config = dict(
    model='encoder-decoder audio transcriber',
    vocab_size=32,
    encoder_arch='conformer',
    encoder_activation='star_relu',
    encoder_fused_qkv=False,
    encoder_layers=16,
    fusion='cross_attention',
    decoder_layers=6,
    batch_size=64,
    lr_schedule='cosine',
    final_lr_fraction=0.01,
    adamw_weight_decay_other_params=0.05,
)
Rows from block 11 of the audio encoder of a small encoder-decoder audio transcriber, named by matrix and row number. Rows with one number belong to one neuron. Each number is 128 + 24 x the weight over its row's rms, rounded and kept within 0 to 255. All counts start at 0. Numbers have three digits each.
Before each neuron's rows are labels from the 100 clips, of 14976, where the neuron reaches its highest value: "top examples" is what is common among them; "loudest band" is the band of the loudest frequency at the time of the peak. Only what is clearly more common there than usual is listed. The data: short read English sentences (LibriTTS-R). In brackets: how many of the 100.
# fc1: second MLP up (encoder.blocks.11.mlp.fc1.weight, 1024x256), inputs 0-51
# fc2: second MLP down (encoder.blocks.11.mlp.fc2.weight, 256x1024, transposed), outputs 0-51

top examples: the word "you" (50); the word "did" (41)
loudest band: 250 to 500 Hz (41)
fc1.357:101125126149146121123180119128144054115185143103112110124103157142140165086163174110168121115086152115127130127105110158166165094109179117143102131134130126
fc2.357:121094103125135096113091099100144139163106135107108142175099181123134148097164111098108115153151176148163114107125114146087173149109095130163130134126134132

top examples: the word "you" (68)
loudest band: 250 to 500 Hz (30)
fc1.367:093180153152129105098147109125069130173118119100141123117145141109089151117137109114157126130128108113082156134110134157161163079146133136094124043153107111
fc2.367:111133135139121200121120126104125104127133104103145104172134144101108150087132147103119110138132116116123126102126115133108140141087155136133114148123123136

top examples: the word "go" (27)
loudest band: 250 to 500 Hz (57)
fc1.77:090100060118119159124134116119113145121157078203149118182136151076136123102170121155133153141129134163145131158137127135129089106121162155134138104130098151
fc2.77:127147165154168163147129070148169106116125106101105170097134161161140128118129099101147110113122115128158144104162093124105125124120120148130102135142180151

top examples: voice: male (71)
loudest band: 500 to 1000 Hz (44)
fc1.759:135111106134142095154152140124123087066143086136175132123107160147113129091145105129112100132143122125113124134152134131101137152154143110137121073133153054
fc2.759:155085122096127109115153122144126099149119118144152132130123135168144121119135113129125107182176130178140107115177161137157138134173138114089089146099107144

top examples: the word "now" (54); the word "well" (29)
loudest band: 500 to 1000 Hz (36)
fc1.363:168139138115133106114124098143076098105138167145121140096124118127089162166116151163101130125087134136121090113124102104152110121113127153140135139106110148
fc2.363:127138106139137123109125108127145144158109151093118076112121123133136120141155126121110106084148071111163134119113142137119104132129120097095144140198155136

top examples: the word "that" (37)
loudest band: 500 to 1000 Hz (41)
fc1.562:132135142133126127135137140127144081124082134131152191159103113108160100159121113117105113122147124147143110130171146075149151158110083108118145109135090119
fc2.562:144161124117125133112122099108081143095151143096134123143154124132077102134146139104177132174077130099114112177166126126120136086143163164160093166094138164

top examples: voice: male (74)
loudest band: 250 to 500 Hz (48); 500 to 1000 Hz (28)
fc1.492:115135141117124136072107127152152128075136131107127116114097121165125129117108120125116155108148110157122171083099116113107138087142167081096110135132129156
fc2.492:103146130120155118159205157144149120102107125134155152136132147147114152091131172146193108130138106105129110133082111126134150144129167113104129131131104121

top examples: the word "that" (83)
loudest band: 1000 to 2000 Hz (28)
fc1.390:134133153128117153091155134157103123124105120119161162153132189124145124133078144087121128162121128115128085127111140116138118115145137141115135140107103113
fc2.390:128162108144135147116115112088114126084165139119087114108090123165121161113141175106157131160131119190136116140129108080121135129144142118171178120107073116

top examples: the word "you" (96)
loudest band: 250 to 500 Hz (35)
fc1.473:113130118142146121137114148118082150146134149124095164134121092116129133147127128115124109144084107123193107128134131136091113128106150137125106143142122144
fc2.473:129142140102141124156083138131154126087118092151156154156140134105138140172104132156180151100160144139124171179122132134144140152172123086159133116103151136

top examples: the word "very" (27)
loudest band: 250 to 500 Hz (33)
fc1.604:134151170127079152116131143114140126129096165131109160129166113080114114145146163109153121163149120080105159139113141129103120113126142166146100122160133106
fc2.604:113125117132138149137159127149094152171176144130153121099092126178105167142130168120119147163114121158116122114116115123144118093124138139070114112098153102

top examples: voice: male (74)
loudest band: 250 to 500 Hz (52)
fc1.703:122129151138131109166160064102109123131154124124102157097142140122155112113126066094160105123093131144134085113149144101094145122120131131166076094111134136
fc2.703:111151158105126168138191117138133133117133157164079117131184130130158142074155100146147120118118120144126123153130153140135130130192144142187120125118119118

top examples: the word "now" (78)
loudest band: 1000 to 2000 Hz (32)
fc1.580:170157143193147159140189114130084104111112131121117150102104103130112143121117137154113075114117118112111132127123128104204137100167122117148092133150101104
fc2.580:108151115098089156107125156103157153168131153100142069201110178140178086137141105121111160075115091146169140135097100141143118175099139128163145104098126127

top examples: voice: male (76)
loudest band: 500 to 1000 Hz (40)
fc1.137:179118104102111156110124168147109129117085137134134137105116150097121142125088116141127080137140164170126127117112126156146146138148147158136128152117132138
fc2.137:175149179112161146130115092132179116176165117109081137112156125131131107130152182159117102148128117127146151137095103171137129125110114152131121141159128131

top examples: the word "more" (30)
loudest band: 500 to 1000 Hz (30)
fc1.669:114149132148103114141142097159093137135124128150186097128122149109110174122141101117136087123153142139113113115135121113142161118146116075125134181106103128
fc2.669:115100134141128130121077167127135198126117127147139110105125115101119131127127137130121158098111171153140151154154170144134150117155095149150144105123133133

top examples: the word "very" (77)
loudest band: 500 to 1000 Hz (42); 250 to 500 Hz (34)
fc1.162:136104159175111148151119155127155115121152134131128117127139171133149140174147110092132159119157132116126124150076165136117105126131164149190085178137107160
fc2.162:100091125132138142141126120127110099152163137142136116080137130128124145123132142116150155147191100116093166146133141122096105101141107145155141184103089092

top examples: the word "you" (74)
loudest band: 250 to 500 Hz (45)
fc1.410:112147167109141121127119123156104137123129151137159134122111141096121135087080100156111179166133100126158153123150111154093095106144115079128109172081103118
fc2.410:158167144129125137106129109135121108112111086100140145152115082112115186126133096128105147140095163125146100117129095151124146091116177111123109138095146133

top examples: the word "you" (76)
loudest band: 250 to 500 Hz (36)
fc1.220:138125118152123108121164157111121081154179159128110111123114112113121159100117145112131107143109135092159079106133113122109112150116154133155123143136156127
fc2.220:154147108075104120118104079134114144101144093141088123141168137152141120201092136150145151150190129145105113139136124119137186100127133130128129120086119131

top examples: the word "do" (55); the word "you" (54); the word "not" (28)
loudest band: 250 to 500 Hz (56)
fc1.139:126111116108123104113076167116147150116111138106133159129146152148112121126121142109162113090108157088129146124098107133173144132172133110133135163102108104
fc2.139:127139115100158116146073110105132149109138170116150148146102133127152102116146144124150149106174123109100073113099093138144135124127084101136155051127158095

top examples: the word "was" (72)
loudest band: 4000 to 8000 Hz (69)
fc1.436:112112137136139159079129076138140121107150168131096121121171140132109114145125132104101113130125103136121164155167189149092101121117133180127139105153087139
fc2.436:148150175144101112153167153106121174111151107170159187120112145099143097138129140086107149160125133112133131127116109125168144123114061122108115167100149121

top examples: the word "yes" (53)
loudest band: 250 to 500 Hz (38)
fc1.732:129134149113100117122124162155112125177172138100103153113109161133135102128113136084085154132107148125064114126147129111112122092100183135114092154088139091
fc2.732:129162201119140150154111113146120084154124155155162162163111126162128171118121130148113128153131081142139086103104156101137142131140114103117149113151128121

top examples: the word "that" (33); the word "was" (31)
loudest band: 500 to 1000 Hz (36); 250 to 500 Hz (29)
fc1.297:091137152108124145116140125140120177115133141105143112152144130119188099114090116098122153157175130107115140150083133131157130174107153114120177117151075145
fc2.297:153140116145150123143107116099111118112130180149128132140115123177100166096138156142136099144084102120100097159137090083144133142180099130171142148154138169

top examples: voice: male (73)
loudest band: 4000 to 8000 Hz (82)
fc1.179:106103137132099117091116158129164116128175110122107154112132120131114117161097125114118136105168175055135125169136116118143151161079093130101172114115157138
fc2.179:141154106120139107145100124125160085149093139146161116143144116128146142113087117124132137142145169121144098168112180116143114104135129132118200121120143133

top examples: the word "his" (51)
loudest band: 4000 to 8000 Hz (69)
fc1.525:143115167102125129109184140129126114160172150155102140112130159100139146136129148130134097136099165098134123130160147113118179104115149093116124107121156131
fc2.525:114083175082125180085125175125114131146151119101109124136153102122171149146077126083122171147124113109184174119124082107136158127095110111120124126117140110

top examples: the word "father" (31)
loudest band: 500 to 1000 Hz (38)
fc1.244:127140069159102143139158116127139094109126104145097159114107090188123104121076121174121129151166094125106139129159118126120136124104124113088129154130127153
fc2.244:166123128129142134151122155151105116106120146106147107117113101084096126094120107158131146159130172116122108145110171151119170121152120127134106128154109095

top examples: the word "his" (58)
loudest band: 250 to 500 Hz (27)
fc1.305:136097086158109160149059180136155134118072142130114135151128108154128142114088128104134140089110115113137138135110197125140178102159097104095121066131125085
fc2.305:146173141103105116160140072154149100142094159142155181116128194118145121128134130134097084142105150116117124196123106126161099133136123162151127109150124159

top examples: the word "very" (79)
loudest band: 250 to 500 Hz (46)
fc1.155:086121140136114117123117122122141140145119111139128165115112151129114096122160144087167152085129128139132157103135164130163120075159156180127120109141100110
fc2.155:134096107097135122108096127134157137143098169085085180085160172117149169122172118138153082120131072143104086096155144069086127143138129109151102142088098118

top examples: voice: male (72)
loudest band: 500 to 1000 Hz (25)
fc1.765:143163132117137097091095103144130088148131088168071165125146085122161117136130162141122160148120165110112090135126133125149162134097110126102121155111134094
fc2.765:099118146140134130113198125151137155128117153140166084157123135103090098126110133145108093103136079125132157140146131104102127127142158101061090095120116154

top examples: the word "was" (83)
loudest band: 250 to 500 Hz (51)
fc1.346:094085108099106108106092138086106120116096085098140112160121119106136134194158114148159122089134157131121106078119118124116088145098112149138127140116103115
fc2.346:121095062174121137122123117125170153162115121123178110104119147121117081140133141091135127119122108110094083093139124073116108136114147125161135141103090105

top examples: the word "very" (41)
loudest band: 250 to 500 Hz (66)
fc1.422:133139132147143156091170134111097146149119130148117141198128107130109097156146117138105137110130125138125113118108171158110086126127103113101123104126156114
fc2.422:154111135094125093151167125151107102122142095117154121149117125108129120161112155108142135082166125075174093119142110095135115165149099125159113122134100091

top examples: the word "you" (81)
loudest band: 250 to 500 Hz (41)
fc1.185:116126101076097092095148122139078112107131154157144126158107130095125100142164109114108153118100136089108127134112150109136147169142184133138140153113147154
fc2.185:104149124139090143155173106151158107148105139100179113124093175176154131126108093094091118134122150096115110112173099118119102130137166121112139127167087098

top examples: the word "very" (38)
loudest band: 250 to 500 Hz (59)
fc1.444:109093134142147114129104129118159100149138111112102124151117138176116102151133151141119142051120145132153127125089078105140125157118135163117122141092078107
fc2.444:160133102104149133115134122104130105129114159089118104147095177152143078127137142129174167093163109110091105093141120090090153110152125122134115116150115108

top examples: the word "very" (82)
loudest band: 250 to 500 Hz (41)
fc1.69:130128108132164153146113079110125085088167135120130171107124167159154108134156148135148147136131126122122112140119130108113104105128149147106132148129107107
fc2.69:116165150138161097158115113138132148134092152097077143119156121127160170128114175107143112140092115162140090143102145147127139080125108135138116144130149153

top examples: the word "his" (53)
loudest band: 250 to 500 Hz (26)
fc1.144:185109112106155142180132139102149142105104091120133118122094136157096126101091147154104125104124163078114123153115136161140184097147061131100124093137069131
fc2.144:110105117132104085143110107119182117100144106164100130132148125065125146156124122147128156118100104116166100162122122106160127149115115168097092125127147114