Rows from block 10 of the audio encoder of a small encoder-decoder audio transcriber, named by matrix and row number. Rows with one number belong to one neuron. Each number is 128 + 24 x the weight over its row's rms, rounded and kept within 0 to 255. All counts start at 0. After the name is the row's rms in percent of the matrix's.
Before each neuron's rows are labels from the 100 clips, of 14976, where the neuron reaches its highest value: "responds to" is what is common among them; "loudest" is the band of the loudest frequency at the time of the peak. Only what is clearly more common there than usual is listed. The data: short read English sentences (LibriTTS-R).
# fc1: second MLP up (encoder.blocks.10.mlp.fc1.weight, 1024x256), inputs 0-85
# fc2: second MLP down (encoder.blocks.10.mlp.fc2.weight, 256x1024, transposed), outputs 0-85

responds to: the word "her"
loudest: 250 to 500 Hz
fc1.666 102 [113 189 137 160 104 152 120 135 116 191 144 121 107 125 160 107 140 171  93 146 125 127 133 133 131 147 119 130  95 141 113 128  88 144 124 194 144  93 145  69 113 110 126 176 130  84 105 108  71 135 129 117 126 151 162 152  79 114 101 111 133 149 136 154 137 179 114 158 138 111 102  93 113 131 123 121 129 100 143 150 132 154 138 115 126 135]
fc2.666 057 [109 152 146  75 105  86 129 111 164  74 150 146 171 107 102 130 102 105 140 101 133 150 130 146 117 104 137 130 117 115 117 152 141  98 183 107 138 165 158 163 126 159 104 137 127 111 183 147 140 148 111 125 151 142 101 134 141 140 108 165 119 128 105  83 102 123 116 146 105  72 139 137  94 135 117 175 134 148 123 106 153  72 137 109 169 139]

responds to: the word "to"
loudest: 250 to 500 Hz
fc1.714 105 [136 134 177 165  99 133  93  87 141 120 129 156 140 110 149  93 114 141  98 143 148 166 102 129 128 142  71 117 127 155 127 129 104 130 100 126  87 163 137 121 139 155 114 130  45 129 168 109 105  98 133 160 138 115  97  99 106 157 146 120  85 137 146  90  99 116 147 110 134 121 143 113 128 107 179 150 111 111 104 128 129 113 119  98 173 156]
fc2.714 131 [125 128  77 127 157 126 138 153 159 150 141  89 127  84 148 109 170  91 145 141 134 119 131 154 143 121 169 172 126 121  94 148 102 143 165 111 157 176 109 138 116 107 119 123 147 141 106 164 148 101 154 135 129 144 165 162 138 138 175 104 111 129 100 141 162 145 163 109 131 132 178 124 153 137 130 142 132 168 146 157 131 135  93 173 143 108]

responds to: the word "to"
loudest: 250 to 500 Hz
fc1.652 096 [123 190 123 119 117  95 137 105 125 113 117 133 172 119 108 143 142 101 117  70 102 118  88 127 199 154 102 163 140 107 147 156 118 156 176 169 139 124 130 112 103 147 134 153 122 153 139  69 109 132 131 188 143 174 107 143 105 158 147 123 106 100 114 151 163 109 138 115 120  98 132 114  94 122 126 137 119 162 112 139  88 102 128 103 169 100]
fc2.652 067 [ 86 101 171 138 135  88 130  88 111 135 135  85 102 143 121 124 158 105 117 160 149 150 134 137  99 127 124  82 142 123  53 134 125 138 116  95 156 119 112 162 139 129 139 110 167 175 156 153 131 123 142 106 104 141 123 120 175 121 153 129 129 128  85 140  85 158 130 206 118  94 134  78 147 137 132 155 116 117 120 127 120 134 109 142 107 127]

responds to: the word "her"
loudest: 250 to 500 Hz
fc1.278 099 [103 148 156 142 161 124 108  90 135 124 133 128 130 121  94 162 114 120 129 166 156 151 142 108 174 137 111 106 167 120 104 115 122 116 115 135  78 124 125  90 116 108 133 127 131 146 121 120 113 100 141 118 128 133 155 155  91 102 109  88 105  90 127 150 139 136 135 143 109 126 164 123 173 143  92 144 121 137 109  99 148 150 139 100 124 151]
fc2.278 066 [129 144 139 140 109 109 123 126 122 140 140 144  62 152 118 166 128 119 131 161 125  89 116 125 102 124 112 118 132 116 152 133 178 140 151 154 127 164 163 124 166 174 155 120  83 106  85 126 113 133 137 139 165 117 122 127 129 127 158 169 129 143 115 119 134 146 163  90 135 119 154 112 113  91 173 163 139 101  84 127 141 118 183 115 115 127]

responds to: the word "is"; the word "it"
loudest: 250 to 500 Hz
fc1.331 097 [129 170  83 104 140 109 135 122  78 125 134 136 141 110 100  93 167 145 112 102 141 168 121 166 125 121 103 114 123 143 100 194 181 119 111 131 106 193 138 115 181 156 135  94 179 127 160 113 147 119 123 128 144 189 149 120  87 134 142 178 122  89 130  77 119  95 114 115 107 114 121 144 129 119 122 130 158 152 128 144 156 125 105 146 122  94]
fc2.331 076 [116 152 113 123 125  97 151  99  99 131 137  99  86 107 101 112 115 143 104 113 150 100 158 131 107 117 121 147 170 103 135  86 122 160 108 125 123 121 161 108 155 160 142 158 131 122 154  83 119 117 162 102 187 148 149 121 163  97 131 134 130  66 173 111 122 122 165 138 170 164  97 124 153 129 100 122 116 136 148 108 143 123 132 129 117 135]

responds to: the word "to"
loudest: 250 to 500 Hz
fc1.310 100 [139 103 130 136 134 127 130 151 151  89 108 129  77  99 137  81  76  98 134 133 115 147 110 133 129 132 142  78 104 165  75 205 168 156 150 125  87 137 125 144  80 121 132 111  91 165 123 125 136 144 128  97 130 163 123 127  98 140 122 117 106 122 125 123 146 111 122 151 154 113 154 107 116 165 117 135 133 119 155 130 127 127 183 112 137 169]
fc2.310 064 [ 97 109 130 123 145 115 121 143 130 133 116 130 110  94 132 105 131 120 105 137 102 133 117 136 120 139 115 191  99 129 143 112 138  87 136 133 130 118 108 123 113  89 145 130 103  88 152 120 125 148 119 112 157 104 121 126 123 129  83 107 132  63 143 124  96 103 108 148  76 125 133 122 129 109 160 156  98 128  94 127 123 122 151  61 143  74]

responds to: the word "to"
loudest: 2000 to 4000 Hz
fc1.349 070 [126 128 157 166 124  73 106 112 120 130  71 118 150 146 177 132 109 118 102 105 142 133 168 149 107 122 121  88 127 121 113 113 144 101 121 115 126 117 109 121 145 184 131  81 175 134 155 121 153 119  87 147 120 165 137 132 140 118 130 155 120 154 154 134 119 105 131 138 117  78 108 122 102 131 125 144 132 142 155 116  82 142 145 134 117 127]
fc2.349 024 [ 93 151 111 127 128 172 150 193  85 155 127 128 133 141 143  73 129 134 157 161 150 141 141  83 106 130 115 127  93 135 141 151 127 158 145 127 138 102 147 117 168 154 144 151 120 129  96 113 113 157  83 146 146 115  98 131 139 113  83 118  96 144 132 125 128 117  97 162 158 135 130 134 140 122 137 132 109 128 126 143 115  94 140 147 116 112]